Rows from expert 13 of block 9, named by matrix and row number. Rows with one number belong to one neuron. Each number is 128 + 32 x the weight over the matrix's rms, rounded and kept within 0 to 255. All counts start at 0. Numbers have three digits each.
# gate: expert gate (model.blocks.9.mlp.gate, 16x128x128), inputs 0-127
# up: expert up (model.blocks.9.mlp.up, 16x128x128), inputs 0-127
# down: expert down (model.blocks.9.mlp.down, 16x128x128, transposed), outputs 0-127
gate.18:133170161111109112168118093155125183167069154116104169180096069139130171124101063048161176063121167152122152126113201192091109170098127128173068176112136125150143138086141097127148109118131145130187096190058071089128144103159117135091102129125022134137130126136115108090154183142090130130162152094133140111096118091133122148186140101228146120106183093113190106125070184091118090125157
up.18:053100141150089176074067201093117107058160078125171123050204144180095148157177172157122070141086081159128158088161079059112174070137148107122141107165148114119067128193188166140075163140076071123075142078194169193149120099088172084170165149124153116086164122154120150161073055116101166165102141147115148162177144248075154067108101197092150172131106189133117137058209106123213104110071
down.18:106126139116163103056079125132147163126109187152134056121099141070039150112131141194145137152124099092126134128124144046159144091179120125087130161135141118107148117140130079032138160103157185074148192147059145153117176200156134197123178159108099135165073164092132158109063180150165123134173131117134167119106173107085160112141096095147069132135168135127183080182090131161085103056137
gate.19:168115136150106118144146160140133112109137092129173227130139141169130111186119115125096149138094090087078110143101160134145140116058153108134116168066114080118116139124123134137107127112133113129100095177089132187090151072112141126123168161111094100127095134153166176140126099150126058097150155152095147160153071155149165150140173138144106164140145127196070132099183134084146118148115
up.19:071149183169105138096058157135106198183120145130095125139105082139109174139144111093118107074097165179116168136161110122055105148096132134137112130160158200142097104145116132129150092142114095173135143078150084098200086135148150134124154155112109175095163089102056117179069146068113190164098186103165168141113153172117150092143142142131204153134127100090192123142082099144125080168130
down.19:123119134169093106082131195089127121054157103160134090096146124129084078208167190141103165132096118147121172116109073099157171125138126093094123166084123127121139133124072092154076146135120105140159117116133118162103146196124175110143131175142157088134174074110166105197103115127210111123135183143144154137137198148110103051073091125130173142151138122087109114117073091192112157125170
gate.20:096128160125100159130056166144083130116192155092100193167140114137103141142148128117110145096094109118101141122147101150091129086127105120135116133114113123106087092116082100098128105142112076134115118128105087149132066080130148132106148168087077155119158104136143162125060122119095140151134137132110177208157123179113178110163162150177129148160143129134164138098143107135138056176107
up.20:170135113137110113134146131112138129106124127139145135105096110130159132127127119114126135098148127139131142160137127127149144113088128141115117128122134122104157127145162117138143134098104121164136107118163166121100144136113096115124144116119137125138159111100104173116144128135132141128177143129134149116100111134110122123150158129122135117141153134122118121089135121101126166110116
down.20:124148133145110149132123147123143137114136152115102156109153115129142104124113112130165128125099179141124097131142107147109098106107133158132144135136126114118140174082115112117130126169117116164152095128128158110123099138177125130121112147136130151125139129095116141110103098153085119128152124109123130139118128099100164095097166111091142096135139152132098114100146136153152123131107
gate.21:126144151136133086119128116144107202171134131148078148130092079114145152184086120120102110126123208112158117153126165157107120154100108072137121084117120123149133104060101177172157094143138110106130068116106075120129094137167114144123121144125138153175086125155148098146140155113127145200075144120181133131087072094172107143080163115164116121077158088196147128155128118128069134128112
up.21:173119085104130115139147118113121124095188102137103103102135126115092120164130193122115132168147107120115126131100095103185136144115083108147088124084140100117165180165058163168122159122134139149098134092202102128109193126123057149102122162133185129182144101094138152147137134128138077120081059099149114105133104115143138144120105129101138093146158145124102122163182069150090163126151
down.21:127127161155110131070091182108139165105151131113108114076125097123017149164156167096097149099113116139165136091174125132116076143143114095091091149106174142069144151152123129116108100141141127153166157094151121135142161147103157109126162203155135110114175099081093168164101154115178112082175150112159156153124172112076163105127094139157126125169152144091138137155118126174099101144175
gate.22:083098157143130139104122149098145135097098169155118116108148132142100118137172127104125084134141093140145175112158142089143100101115172140116123155186185131121119094214128083152080174098138123129181175103141136151121116145085146145143132118138160098073130150097139098127139098100104176131087154113140116132091203152083138110131120109124140111113107157120141115137093130117129123126139
up.22:094087140140126145127127151110134169083128144141116090125144136139080123135167102122161112114141120156150167140118144119137129128127124157113118138164131111128126134193117089155095166091161122146182147142139093157114127145112158133131106131161140102096141121120144115137139145115128179094104113100139117137073180142100141109144120118123123095107128181075140142144125161093100132100139
down.22:133141101091148141156134122131133135081126098131136152130153115141102106120152143138132150163115144139132101096140099113143135139137114126151151143139118122109148147125131092106111153089134175117136132154148096130100134155111124196157038112160050161146141157126134139125143117093122128146092081107130138149139112156134150135161136104094112084091226132145170098093139129091113140091150
gate.23:144082137198138126103151138095187161082114104107137092087081171140145111155089067137114122083125151213083133212145167177149146077098168139068076193150149113050102136196140118139100132112164063112148166149094142164105132145099121132151177145154130131134131081118119186208125135161109183096130209156157165122113131093067166067106108104082134127148137062109087099089131122127115166125101
up.23:095161144079085174124080132171055108173103182067073151155202079114094162108169189109129195151135115071187132069178049069122085165116048091184146060114109170169122084071128110072199103131078129189093113110193076136184074105201106088087077131105112175102163175153139093111132122084127142174148065095110136163191172154161138145197146158161173128147056189082166133167074082179157073169171
down.23:164078168150092079110120139091132150131125119125148102172091125127090168192035162094087198126141151105150139193100213158076151123143132041093021064044113142124145087157093115166133066142096079116097114061187145116103111134152103124128204174065232149191170090160162104124093169148112132120156199145133202149152123132086069141080131174183130153153094098108166132162098096140145138141118
gate.24:201118168132115194114103117127104131097093097113137165123109106132146156107122060102102134071081160199164109130128161143053121073145201149153113103113116089149087142137152131123112106086135068105099133136099078135151101030133135131099132194112108144115109131117098141166105127102047123170188173167097171135122138169136202119161157099150163124143139175151188135121145137088118111128066
up.24:085111153139173099121152144117092113135199146085115124146128147123088118152117164141167142189158090065104158148174100121179120153084060080125108160147139178064155095158107120097165128160152139176113115122115131182105106161121090121120142128092082155154129091196144169126084144141169161139076113088165175187160143062094140107139087168147090158167070068083101141148126085166158123151170
down.24:082130164145110103157059138140113139144089143117123093135099133120142086084136131092111128118097095152193184106179079181178103173057093145085131136157129117146175095160124055114156173150195141111161124174167118104144090149135138134110101110178057141097123115151172097116089184112154110116195149111172181144063113084175138169146114155127153101095139162117103107110085132140122072132167
gate.25:170168169111043127143141129148159083042118129149126099140114071139105183123157133097122118134145131122215141096150135092094141147091124157209100125067207105123145074162113160145119120093108093141118178121137101136154162099141079128060139190059105080158112129096163161140151121108031085154125126152145146139096113084058159137185135102161166155160160108101187182147103114098084145123138
up.25:076072115171196091124097156049112200188155159064104165143124131124155108115104100074173171101108096171101122199149145184161075088083110120106086173145070114119104214095105046078178079124167175088109102177116157182059079099139121116157172136117064159102138120167135126109103136162189173063167179094155196179136137172167161113164212157165064107127116202141120102076168183096147047114115
down.25:152100094162070170106075169093184186155128183149077152185175094171133121164115139132072163078167176101118057119181162164098075169193122086149099180103160111100078144193154167141145122176088070161137108076140168092129155115166190039128155100150153103081127112146087084197085107121151129144175148106134084155105082105127076112082127206188142164153137137110063101080102124181117093173093
gate.26:171107104135171124164094096173047116068147125080132178188070132134119174129100090071144161128149154086108066116157169133149147078122122082147055094118083059090123114158195160153115108118129129093128085134136087121115059133150112095120163135086160154162098124199109211153100152158124095157157094177156193087121162101175176134213140085096068100185097138095162131160140110095132128109136
up.26:190120114124162079121146106148059140076163091114153158127093126090113161124113153135143130143146161117109103116114175102183126075142105083152083094081076090088141140167130145163120117107150140100113106113156061103096110141121100148122134156117181138159102100154105170135146156151163107153131082149149182100118171095184159170202115064105068102172114119111160126155188078148117151075125
down.26:122092154145089084107156156116169167132166136092132110097109112109116125155135120177145130075107114123100171126142138139182084104134107167077116177106101129084134169150081128080148132155141133155146145148123188165135091159152043094130159163127119137139189089101080205128104089137157147069181164116085168118117139101088126091078135137124123109163151171118121105138135109185158104112156
gate.27:133181127119136168160119110138102161154087134132128127171130081089102200099091093078101206089129204131142100168123184192080091147121164137111093130115132102160119116119137071097136058083160133124160159153069078093131111100156124144064142151121092143160102127122125107127141177105085161128169182086113128139081087073109146145155185064190134123106163104156204120174084182119108100144173
up.27:102087155180057154124088188128145078058164111088091154084140149170140122216193171123148108143097040153156165117181073110128116089055093097139108111179124115076116082164146172117131163149105087170087097092211148229166048115096136072147117177101104080096180078135149144125108098169141138152103109146193172182131165180087153081112096202089127171159066177098082160058147106130196078125100
down.27:083165127097161149089079142159140125199052177136165105162164128112040130084129138171142089136156106061162114085145164083134101125152129100121164145136168128175124079135171093054141126108150173090154147150036165097171173188160118172126154115133082110163098221131131146145076146126136113169125124127126113129115123103127173162143103100156040114118175150140177092175101164125119069089106
gate.28:095128150132138187106086109112090111152094132115070148126157130159069126111117129103135148084123130138087127109135154098090130152132156101113099099170190184163129152161112143129169150140091136104111185041136078171183105104122171137133176151127125125102108111118118136154119151088146124150109133141135160153147206156107106064135087186128142182179038187086144127154122083136189088163138
up.28:183113144106096098159129126093164147094106187121170114134134104140153161116163127118096161120088077109181154142139101136176129077104132144150170195085117090096103090113163097103133093076113109184124097183163171143073090098146057088070109143132103140112156162169123142119094095156092212112138147123110140122148100123087171144171165097154109111135143114155146186110101158091142144181154
down.28:176159093163148176142115124158151085144086113178132113136109126131113180177101125107065092079186084113082133123151123129123140149128182128118099125112160099151127096144187096119102079120127095090120086098149174147191148102113138113112200127175116108127094139124106165136169089152121129113149146169114142153122121176079097099112103136111168152187120177101180166116108141062141114127085
gate.29:127111074141161094155153092122137131140114136079113122148087154082133119114079108168197095168141155090167009118151105186127122153145078088123178112146099125112154198127099187154201141170150169103091140099113154091089176161193120141155110115131145120160108152138131156103140166160147102144143087133191120204108095071176123156128094132120099133139113136158107105101134095145093136096125
up.29:128135150114116185108104156123104110112173092155148131105220104154091135140202172099097142103127104134092214125123121057121132134156134139138131136097173166130126092156146078100081155079108126166183135154153116139157110107068120125098118136124158114082157120098111094149129123082133128129110127101073106077164162165063146135130120116127142126140150121076154164164110142139151131152149
down.29:127132126094177128169129136173072085131089170097164146135131137132160180095097094085156113149112177133138114147092128157093165147090177132130153061124140121153073124107147101174165110127127134097144094116122122101111127095150128132102118134123137102162036149168153120101190159110094134159116123168124096115131068107170104154140156131140121135088082120149137160095217164081135170146113
gate.30:113094163204171130074091139178131121164083127152079154096165178130103125125090092141122109078039115160084097149141143062064101140161163119142141074175170163173035126072141105127148092128096122116123169073122081115129060097082216200119179141095116152133109202148115107154123131151161143169077152109089131149182121130124113110119143140133145255102071128172163160141160082143112106168129
up.30:138112113188187100090140112146114125199125097187078125111140177095072071153087155171110091136110144123125087172120143095096078173195146099078134065166140222184084150112079088138157094165119191176106171101154088101124096150132214202162165091130170124210091179127127064093168178162190163127073133052120104129166115080160054171079115110114114205097073082149128115174143083190104121129179
down.30:172119180196116067159206046073150111054189125108192094106054190083148121130138081166147196115091079121173165122136090178155180058142113177121114187111097114108191184136099103157103141152207149110111149108200139201094084163111040138082133182085150109110112087117136169077054118198107122136125158182179196137109200106179147148138173090095155099095149082173157059127131093140065155084175
gate.31:121142127099141122109145134141134109124144150109128110118141131104117128093065127160109118146161174097138074125103122101126136146122115091158172067103119105135112130129133137122153118119088144162106117094124114089152117121192129089178075108116147154158138152163101162120141096118126143176145097149154103155134079101171114155136107127119149117144155132168137099107143130158129150140128
up.31:125107145121128088145151124132119154109135164085102173155084142122156133116085091125122113141125155156139092176131112156110094140044107121122124127120140114142142121131108165129154079145107124152106125087096101114130121132157130056138134128102148134167148122155111133141111121105127117126149162135166146160118106126158148111127145157137181127152109127184100119111167120122117121131127
down.31:111138120139124128097144117147163167128130055123128151115127137156113084107112105183140123138129099110107135112105157126145117109163085109119121193138119154139138144092142161080114163140112152142093142167109149122161142138125138150180116109136107151110169144108102126138112100176130116090117131112094147147166150147104137109107079129092156134156135127150107074112112103127135102094118
gate.32:137149182142158129135125134151103153133101159092134160110146085133148195115119121106088133084132102108077112152135144115126141140072141162125092101103120128132130098124110154116203103144060085091126160103111122164118121056089117169133230161047111130180108131108100214132121096127091077086096202132158161158135106177094158129127132110129107176203116142145163170130145125104133127130130
up.32:154151076182139171090097136074092065116172105126076122185146134095090083148115101092085149140156156145171099131181145125090092128171113096192108191088203093140129125158117117117086109113162115150139077127148101103125135109130141082088119138163138135082138118124136062200100161095154164126147080109147143147157162109177148087174133154160135107115123113122138116147103084174060105121159
down.32:163141085119036154114130144116136149108095128168178120135186109144134090172106162158061167113195144081073085126145095080178151157153135110123117182073122091155117136149166101117103161118074047132162083117091211156087154122157155119172110138144119144135050164114120114177114058105152141143153128172114083155143082168099090116094129156150104104165179133109076099097086142132137126090079
gate.33:127164180213142149131065116189057126134155105126133146151113158144122145143044113112076106111112126116107120102165166116114115123117160110139062089116129150185130082106143122163105075162114115097115108120125087166172053103095144152131142156124147146186115102180127101163152119152139110143103133148143122130153117132162143115118166124114137166130122113121159107160127099144083104110098
up.33:136192156129139112089124099152050075145185119132141107076147138116087100093141129153091158140158102109083114100108131091177137158143128137126114104118131149116155151175104139137138154149142152125126138085166084156143119132017095144128128145109170114147131094143090133115155136142167065158120061110098153116145164102156092162168084138107164137188132130133140086172186090129111132141136
down.33:163124131118101109125127166126172155113127139096123105158116109112069094128101146161093174086164135088144136107135142151162114105151094134105090179100117089121138144117129163055112132154126121142140139134128151146126141157182123105134138171145088142138159125136114145164091105141162054084182123142115150158066126085135163123122134153174108073099204159136109092142094182153101080083148
gate.34:193092116154101099119135135090152124096156119127091156145112101155185145134092087155147119149094186106161047155191122181118107102051138137198141174097140069163125125127114181176132080149152106136106140171094108104102129116192092067098141154108156109166123138137160161132113100131114146158105154162143124124108063115138149129134156082149112096122101147178085138157092101152118137124125
up.34:178134093118105113115155136110170128087161128157108144101122095115157142128107140163122104148143186084149075132174119132142097114092082124159162175090155074126150128141103190202118114144120117153077154150098154101084138139182124045100134124107195088198143137091136174118146122110147173158112125123146124095132082099147116139130118079123097097147118112164082122172124081174103162163130
down.34:099129092126164129125102124106135180103142084126118151091127114136103076140157113179190099151076107158101150145116093154148084101159098132119181156170104179106155164144135102101132180138143141155114155193118142133123128130088154160174078121168088128087135139081116170078139109125095121083132116112108128118123165182121144087142107122059171122109158153162125075083167116127144124082131
gate.35:147124137166130094133106140161127092129094080091126208124107145147115139129095088100147144137048128081099133113155117131086167117088139094118141175125128142081074125146111133120132147157160138156180077141077156154090166094123154073123140164078104106138140105145177185124125159160100103174113170143176144136177096121132130115136070139163109199180092089150130167108112168110164131180144
up.35:095159135136086168128115139123138162117183144111094104124130115164137158144170117097127137092134137197186154142140142135127112109109102192131131141172128135131120124123135114097127086136096108157121190143148124130158088109124103159132120127122112148113149124137072116128083072087112179106134141082123136151109169125076181095131166112111161121103126103124144118138130112135096129123136
down.35:148122159097120105102140132078119139097126121101154105122137130110109086065167152173138164116158122128135136077108097087157123063140063131124140149121147120067141156174101113102086147097176155130142174133122136162093155148145123140138101168105101097146119130099121174121164163126109121098160115118079185129106122111111154152165124128129082067115187143156101104147145164127105146105160
gate.36:143126155097120117124120109159109141178092186111106108151100122103123168098088096106128193075120180183131145163113150166069098162093131158159118122122108121150095138108117089108166094082136130116140150132098071078156133100158105156114118127122108175133125117123096117136142185110062161139150182098118148115136078101138149140192175122163160158114167098148167134152122131109122114141147
up.36:172159127111166108150162075153117160153094137138106105146112147109129126078097125133132140094154170171130107160103143168121086129137144153143139127109102115162141160105109107148149157123157158151132163145102115083102140153155120165127079110167150159135136127105088095123152178150115136160179145112118091076112117073148130169128156091126145103101166070141154112166117112140075155107150
down.36:159122131142113131146175105111117119094150090116157187077109141166176145146153104122123121091113132143079111147098116170104162125127148132149136142133116151161115165125148172190137132138100097170104082088168132120138132078110139059135120108132167116066108109122093094158139082140122152142067138158107093134160138163143066123122146153104200144129112105128109121082130096101158169162113
gate.37:125087137152136077139146086141137128149091116093131142114074122133194125115095112126171089173110158138180094066145137161111148135123152136156120069167091098128131143102125204160148118201149129097085121149165142133121128124144102128172102121130134120155109133152140115109149118202099146152142136151132100139105080107160133135122136141110123149113107160146105113087145120104123141068085
up.37:138065121130156099115134107144122089124104104093121122088103133151168133136104127163157109159127145122183095069142138130138148144154121123136125078155111112134120122130125183153125158197159145114085124133183127107110139137119122124178094116129167100163122129133146116081146130186131159158138118120119106143106082103144122107095131148109129160104113149128085132084127102102144157095099
down.37:134160085105113159100130148065171162129146145154103097128142106113066087127166162172109159105166118110102115109135129122167121111165119109145132174092133123124176154149140123096120126115132160127136105119132123135120184175110131120131134134165118105102188127101093125143070150099150125114147113125136153147123173156095117114138091121156144112143172150099159097104091113157114111124169
gate.38:145097109094129216104103122172150116109139124113154123098139153223169120229080158103095122124120082112099158104155084067150139137126136125140133124117097167095150095176179110155096178160033060145103074099193144126144108115136142112157110099135132141100186090154116105142083068105163132136163136164151113090178147150098093118105109094099158119188143100060100151127091070167192151168135
up.38:178075107101151120130182062123180100104148110152173093089105181133168094199120164140107105150124069111093138141151057130194123112143097136093125159124096137076202137173154106157078152184108132167079107109197205124100123190164104113160102088165194144111168112138133102112095096167178102116175110164150118103163137102126097121098087087062129088156092102080101087156080042154173177120166
down.38:151136072161070150152164179122144119079099172111128131113144159161155096162130116123092138122083157153158099173186078168117138124095147145112157147077091077133111176107085165115089079155107087150143094073131140152099164089181165027160128102160082086139148079113165138190135117078104101121144140201114127161091101123142182058090150072120152113147169132111123194055151148177060195175085
gate.39:143161130143125141149089100141147100152102148141084159082116084114130159124175128138156098115109121094096111092165135105115151160127127115178123160159182157151175052051088140150154140148116119109148124182099082130150099083115099153062146141074140122130155142170129137139146105116081176122052141085112132161176162110076130120207093148160134203184104109126159136155182071150138096168150
up.39:160179096086137103145148106149134080169138113148121125046115095105181148139183135149169112166154139096109146087108139115142163167140139118161176097142135149148162087032119185159144142138119178112155119153113135117155128119118080163117106094121151075126067157077153113088210152162141136124096072115110074094146156117123089171140096092119083156168132104093125116137183125128123134118156
down.39:190155121132104139182164077135160113063168098125178120173103166134176108123088072184138168088117134099177142122117163127117163076171100175120110139141102142169126079111136150141113148141086075158117157126179126117162106092123086113119106147090154219153191137149129113131101045174102114101083108163095114135148133127164149165106130133107155108105104090133126144131104117113100101103088
gate.40:086135187158056110118096187197128144115142163142106152096126098148068173132175130119105114168125100126184115117130143064096167174088099085157104159146170120075090107125116189130133159121127102094150122172115097140117126099143147121069154175073109129102116096142111141161130137086118156196103136090106136152090128108091151140179122151229131150108131081137132177134125112131126113192087
up.40:135112128124070104135140134189194089095121138157149093098120141107118134164135196152092098175150066040184112105187084083149148173132109095141171149101181130107167118113126167158137149122140115149123082108170158120085130156167097071084135118128141133111143135107160095150145147113139182184096115092143085111155122075124115148111101130116119148099099080106099158158090099193137189167147
down.40:157115144165174142117131058138084068146166120128127160118078155147136190128077033124179111118097090063113110193114144125075175086161142126114089123144135145146147100122158142160120162151137133134138094117128137143149127081101080182066185124099161126147110107177148126093081147172110171136120179108146099113170107118117108126123070126138126200172045074146144156163100101096153113173097
gate.41:121091142148104117166118142090159140067121157149116110137139143157106127118144124118118120143103142171193150149195111145135117131109170159104128165160156084099128103192133102130097159095133088110184155120148134162107097136111108106142154117100139096093179129120163119156117117128111169102165133111126138149108159151121154084125149107114154129108084161098109150090129146108103114098143
up.41:136149116157120150076125133161113104174123086122134151097130119150115150145101143126115135118145118101123129110130163109096150143113152109147131108096109143161114115104163140129157101144114109129103095144109150124159128103127157143136146143116134152162103143149123118154109142127122133161148130120115108115167095129122123141127112127149129152142139103122121114168155087133135112151115
down.41:112137158155120139113104132143134108146139122117140109105120109166154190149115115119122170115117109111131118109142162128113116113137157120120105106110136140114096133135130168136149099144118077126127140105132151144133121075151090086135224179073162131127101125135110125175115093152112169125128150134142151128126114105128125107116139125191122164165067109113112148148115113141136113133099
gate.42:119117115142110072108140120124147239215141148168049124138136053101123129155065142150085078122137180107170075178138127186101105163083100072135116118123147168109122109081103154167158094139100137134128136103070091110103111144169133113100143138128139183178113158153091086119111139103121173172104165119148102140118041107176140123104166134168147127104144100225094104158154095143088135179109
up.42:119144200151133140116069151163107126140076117073148157187088136159144172147114063094160167079092130151116159081158148145070171111157191171137108105166099123157094081119186109071154117160128112096151106149108132164195088103129177117161164141103086081098109100144138159126125124185092131114169186150123144114133155151122153113150149131153112201167108152098184149098100203087165058089094
down.42:151130111075127132199171090160105063169096197162176130176146175115196118105081121120120119129153108092092128174089129145140186119083169149146124090102112097205114086121133093161142117112107147126120088125125119094103101106125066125067108096126132145149048182187156111110140120114110117163106118158109114143139061124170075184159128119142109114078117115147129145138139146091156183129110
gate.43:125145166137153106118083167144083176173074137133122147109135055123097224109162116099096151046097171096106094135117064088107173192111169075124116123096153126141061124157116104142163097120159167154163087097068087139141145144171174127098158133133113117105088100121118131091146172141109180192160213103189131144100087140102108129182084126212116182171152159114150083098111119151134128190153
up.43:104120127170079163148116122114180069062145130095124182136136144180190110152128104087154158169058070179178226055163173199096107061110109186177138194155131078134168087115196142045111113153084059075099147187176166151176116054045091083120105183096064149126186098172121136194042026097122115076123118141073137150161187166109217065124168182098175135122120126143130177112137128084168055104075
down.43:121122172150113093061061145143153200169168162127098074110098099130076136098114128175131142073086127098184145104170166091110085091180077132111109170149149145071114124155095124045106109141124140168145228142122155207187149144172113118168183160063124101168126118061159162156090170183178141082157188122135159164107176061126174077109102092151128162149142129115155089167077086175058051100167
gate.44:182086135159128138108114129133103098102160104099115139154046134136150146134104086104148152107103140124124068147151147097120163086076161152135089102102141100113130121126132154142124122130131118084143075107112103142111088127120096109088146166020132136164115085161160157127105178157103133167118139163148204105157141108178128147152144117143096146159148086160164123168157115130154102115109
up.44:073133165122084131125117128147168185193084182142124120135154098121149098084125119152102149100137163118133137104114136139090111172141080088140141144159091160148097134081138133069165118142098137154096150137104122140164143119146166137154087123169088174101143169140090086140119088106122141130143168130107120169097099126112141119106140175163153165115156168144113131096106117102117106157087
down.44:149155095099144156171149117154111130155082159160157141166122167126155141099109100145137118165152151136115092154099134121109218130114141130130141129106149072162120109068175132100120118097104127077094136127072149108088150121134176166113115122142083161152073175183118110135140158122127137148158099155116109103112080119131159151174143094155094133091110111175109133101131156091129152120087
gate.45:174128174116096136120133109140140100154173178161135136097155152117180152189215168163120085130127073116113111077122108085140142173182203140120133134152147136172161106111122168116113126156133133098136127076110128183141119116093149124132103109142141044106057134148088104105146093103097205094127166143100095151115103178114121108134092118153148156122141157159102117137162093100164137144134
up.45:149105158141119068134152098108130110134144165143118118104083169111146124113111104111133144163110168162202109114093115143126149149164105178106117131066080098174160141101121174120175099171157130124137144106138074154096124137068092090098129133134140114162138128175124113119118125174093188106117157117121129135100134088129111135166157127154133147087113098167136078117118050108108137105130
down.45:179152082111183129170160122135116164135099177159126139198118151076071134068076081131122165150178152128121117163102150175117169075131127106097131159118150094143138144107149072134146115099163173085139113087080120102060210156132129148106140151119060103177129165150119155117165171142096102151124091180108142137084120127164108164161089112138106120106131132157169104116144231067107166066130
gate.46:130095155140127127133142170120186132066113191091134090133117157164116116127144124107105065130141058111173111082184123118148122112111163145113118171159189058106102129192173104124086111121142089090194124101146188129135136130125095068149119114115135094121134114157145092160136123156119200112142145138128115123121156132093160085103112122114139141137119141071136155116101147103143117111144
up.46:130148129129093136121106129149104120174136067154123171121142084109115139135086129140159177100090164123087139171104138127104117125135104110137142067103077182141132123072139145103178137146110145182087128148119101108144091109121154171119129135105122173125146147099128164106124145100127075175118125132135136131165100117143086178143155126152107132124135116143130110141132096147132119179089
down.46:127124170141116135128108144171115121188122096104149145128128115177140214141138114096114120100144106112137144116125154108079117148117143124150102095133135149137098116116150163157180112132085075124123102100134145118164113087119089113114214157087171113127099109138076123170121121137100176121125132108122097116147116111117103095125158158192131181160059104085113159139129118142157120198104
gate.47:124073118091105178144140092177180086101104164098150149158093129175170126114067062118166134095094166116173120132140131110076184099079173165167139088167102104186099086141202143162107102134085093118098131115144139075201073122147139059190070105122174152159146143129151127121141098126086139200138187161145147129158120113141126130067144118096138139127092111136140138133052175115199181124091
up.47:127089102070137111147169088145170080107096161111163153168055134159185139112050065117156107130123188138158085152113102146066136080102177173170142077162091129200118113104184167171137103150120124126086113159122143079191094157162136091145082110127146117170139161139177133114189111149077102198129148170153108105156083121168108178089157105094100123105134113184134133145089154103184158087086
down.47:140146097128148145075134122106138149124138098176130170103165114132128090105133112184122069131133154123060056137093146111102134130205157107155159194118193152159094205107153113167138174107128156118123094124055165098106209128108159141193129070183125128123123121112079090141126116129122171170067152137078070129183154183084107109107047124085135142144130147122127075099147126134156144109129
gate.48:119111238118165122111112151185108073123170152129144147066109112191196160159196163122110096088115102109146105089097083097147180113116216165135125102217106086139095116162162126127110116177119105103115128102140130168106071129100118109192096128125144082125078127138107156100137091167118213188177144178077120119111080149106131114099204097115181140114117148147081138098124101109176150125146
up.48:100163053115126191180100123127124124151096139120124145135160134111085135136125150137146118123154059098021173111146130097157101190094081071112139125098149187105139085102111095120175169132084124142148099144132159094169137087151120136138172132099129146119149115105145156151120109068109047086066087124161139156168136128130125121157069140120105164204097158092146174189149164135185084179130
down.48:095157188184079140137061144176128131123135106094053060109103082158155144162168155082128111098084140139226147055192155101083080178089095155137106094191107186091127126074120174099121135179131115166143207162180125125192076109184164136153123131088103161064128116091154072149117139155165165071133119073171115172110129082163199103104134149140159127106145104110109135112093068156092067146152
gate.49:106100136142122159094125111152120097117128159092144108077140158129101144168129141119123117129124048157122151055144124079157100158150140117114126074146126159072138148161142085129126152157111126123133140091186146109157118123145139085132205119111138144084150113109079126177098116119132134136152128129154148192171188132121143087118101181109130125190092153083143159148156097124181086170125
up.49:118107097101140152107145095104110110140116154111151107110131149135107080145148156156159100124151094135106136086112100093163120161149094133112147096158115151105153175115127102160128173164155162107106124096184147074127153156139155125151123103150145157037125145113100065129125131138154134144132095114124100145170164103148087116110091199112096102145113174090100117121145118146152132158151
down.49:136115098096125126151188129177140139086112125123168131119125143151160072097125122151171176174124120133154126145152100125152131115082116142177203134134071099117148096121144103109096175096136138169088095173136130111102098112141088126146039039098095155122165142154178137125114118117105116146113126124133133129136106112175186147121124083074115098086149122141090130078143119141086159114131
gate.50:105091121132145190101102152162134085122120131081144160141137161178147160175105165126139112150052119119136124071190063127115169143161166127189147141102102109165091093141170126136130105171084090143127079126132154121172134126127158082143116119138171104174138122147136093155054106107151151127118102172142100097192102157152134089101117126105097147157048127116098137177090113154179112122160
up.50:142099087106158140102129076134168078119138139135150162138158158139140139169096155190145117170137083063089114105165079105152183106202130100161148168109094114145125109135139160140113137145091112141137099140129181119151146151128128127125135110133161082162114177140172092097086092122170142132065103152158094092175128122149141146081099080105078143135086133120127125185124123160114176101138
down.50:120114095138150135100100195110155154123153140133122133091182134151085079152151169115172126137116152185110116137154104155123145099119141145135144072106102104113091166096098103097111132133142101118120143126147116174118113128147165113178120109146099107149119115090151139145132085085142112128142095161107157152096152146126172074091154099131077092119154162097126110118136158162072162122128
gate.51:177128080138150222134109104138125118146175090135135190175114126156123169140111168124060106123165116056121086082200128083116152131186107160127103125104131114106145049139144106116085072171096117113093136097202132088172085119170134119101162138100169126122152144118106137159061090075171124135131087148128119127167127143155142126120117105123113127151081146112164107168086095163132125168133
up.51:173091108135114112119136115117147076075184162094109158177060139131156112111086069132132153131103172119163090128186129129131151108142111160170143169118119100125102122103113140135169075134133094162133114178114150126088159083131097077091141137053163091143146141164176142137104108099103142141105141146136106122160118099145160140139168098134082131148078115135127140169130115140095141114107
down.51:100104115119157116075112096103162173133128079161155106118148114134105092123114127187199121151121121141097144146095135118142085104179132079122152094166091170118137150119124109150157178123112170110122158142162102120118125179120142185207103083182141155162132125107154156049168157160100145105109129096115164111129142184096126091073126110046092124111174135121128074109119136158126167031124
gate.52:132142171122137141131131162164158137137064181099111131100076116134124204156108117079069103079115155093194122117178153092113132079053199139123119180153147157096085042128164116126074094115097121154148134111092179086149121139177159139115131121077119102119115140106157156126110181165159202163104165107162152121119131089096138141119126085133131157142102036137165158152064132134127131221163
up.52:146115119125151089098137118159121114150104109139109123159048121106162151128088100128111080099137161097170091156127172147103151072130197125125120126179103134120074145115146146188103114143175173166092161118097153093148145159174198152146123113140145083124093124127178101099160176199166161161091150129187129103110086117154101173053117105099097147081110082182114120135123115130118182118128
down.52:143105103152222098131148100142086157145133057131112191117106158135167130115131092088179124122111157198106104143122127152063129107155174142122183087138118135145053171123124059166198106100132146099073159109150118131138123104106131154147124114172169097156072147107089092103134110117098156199095153136114129131156126161109095114126153108088136159120068148124157089130144129107120179118130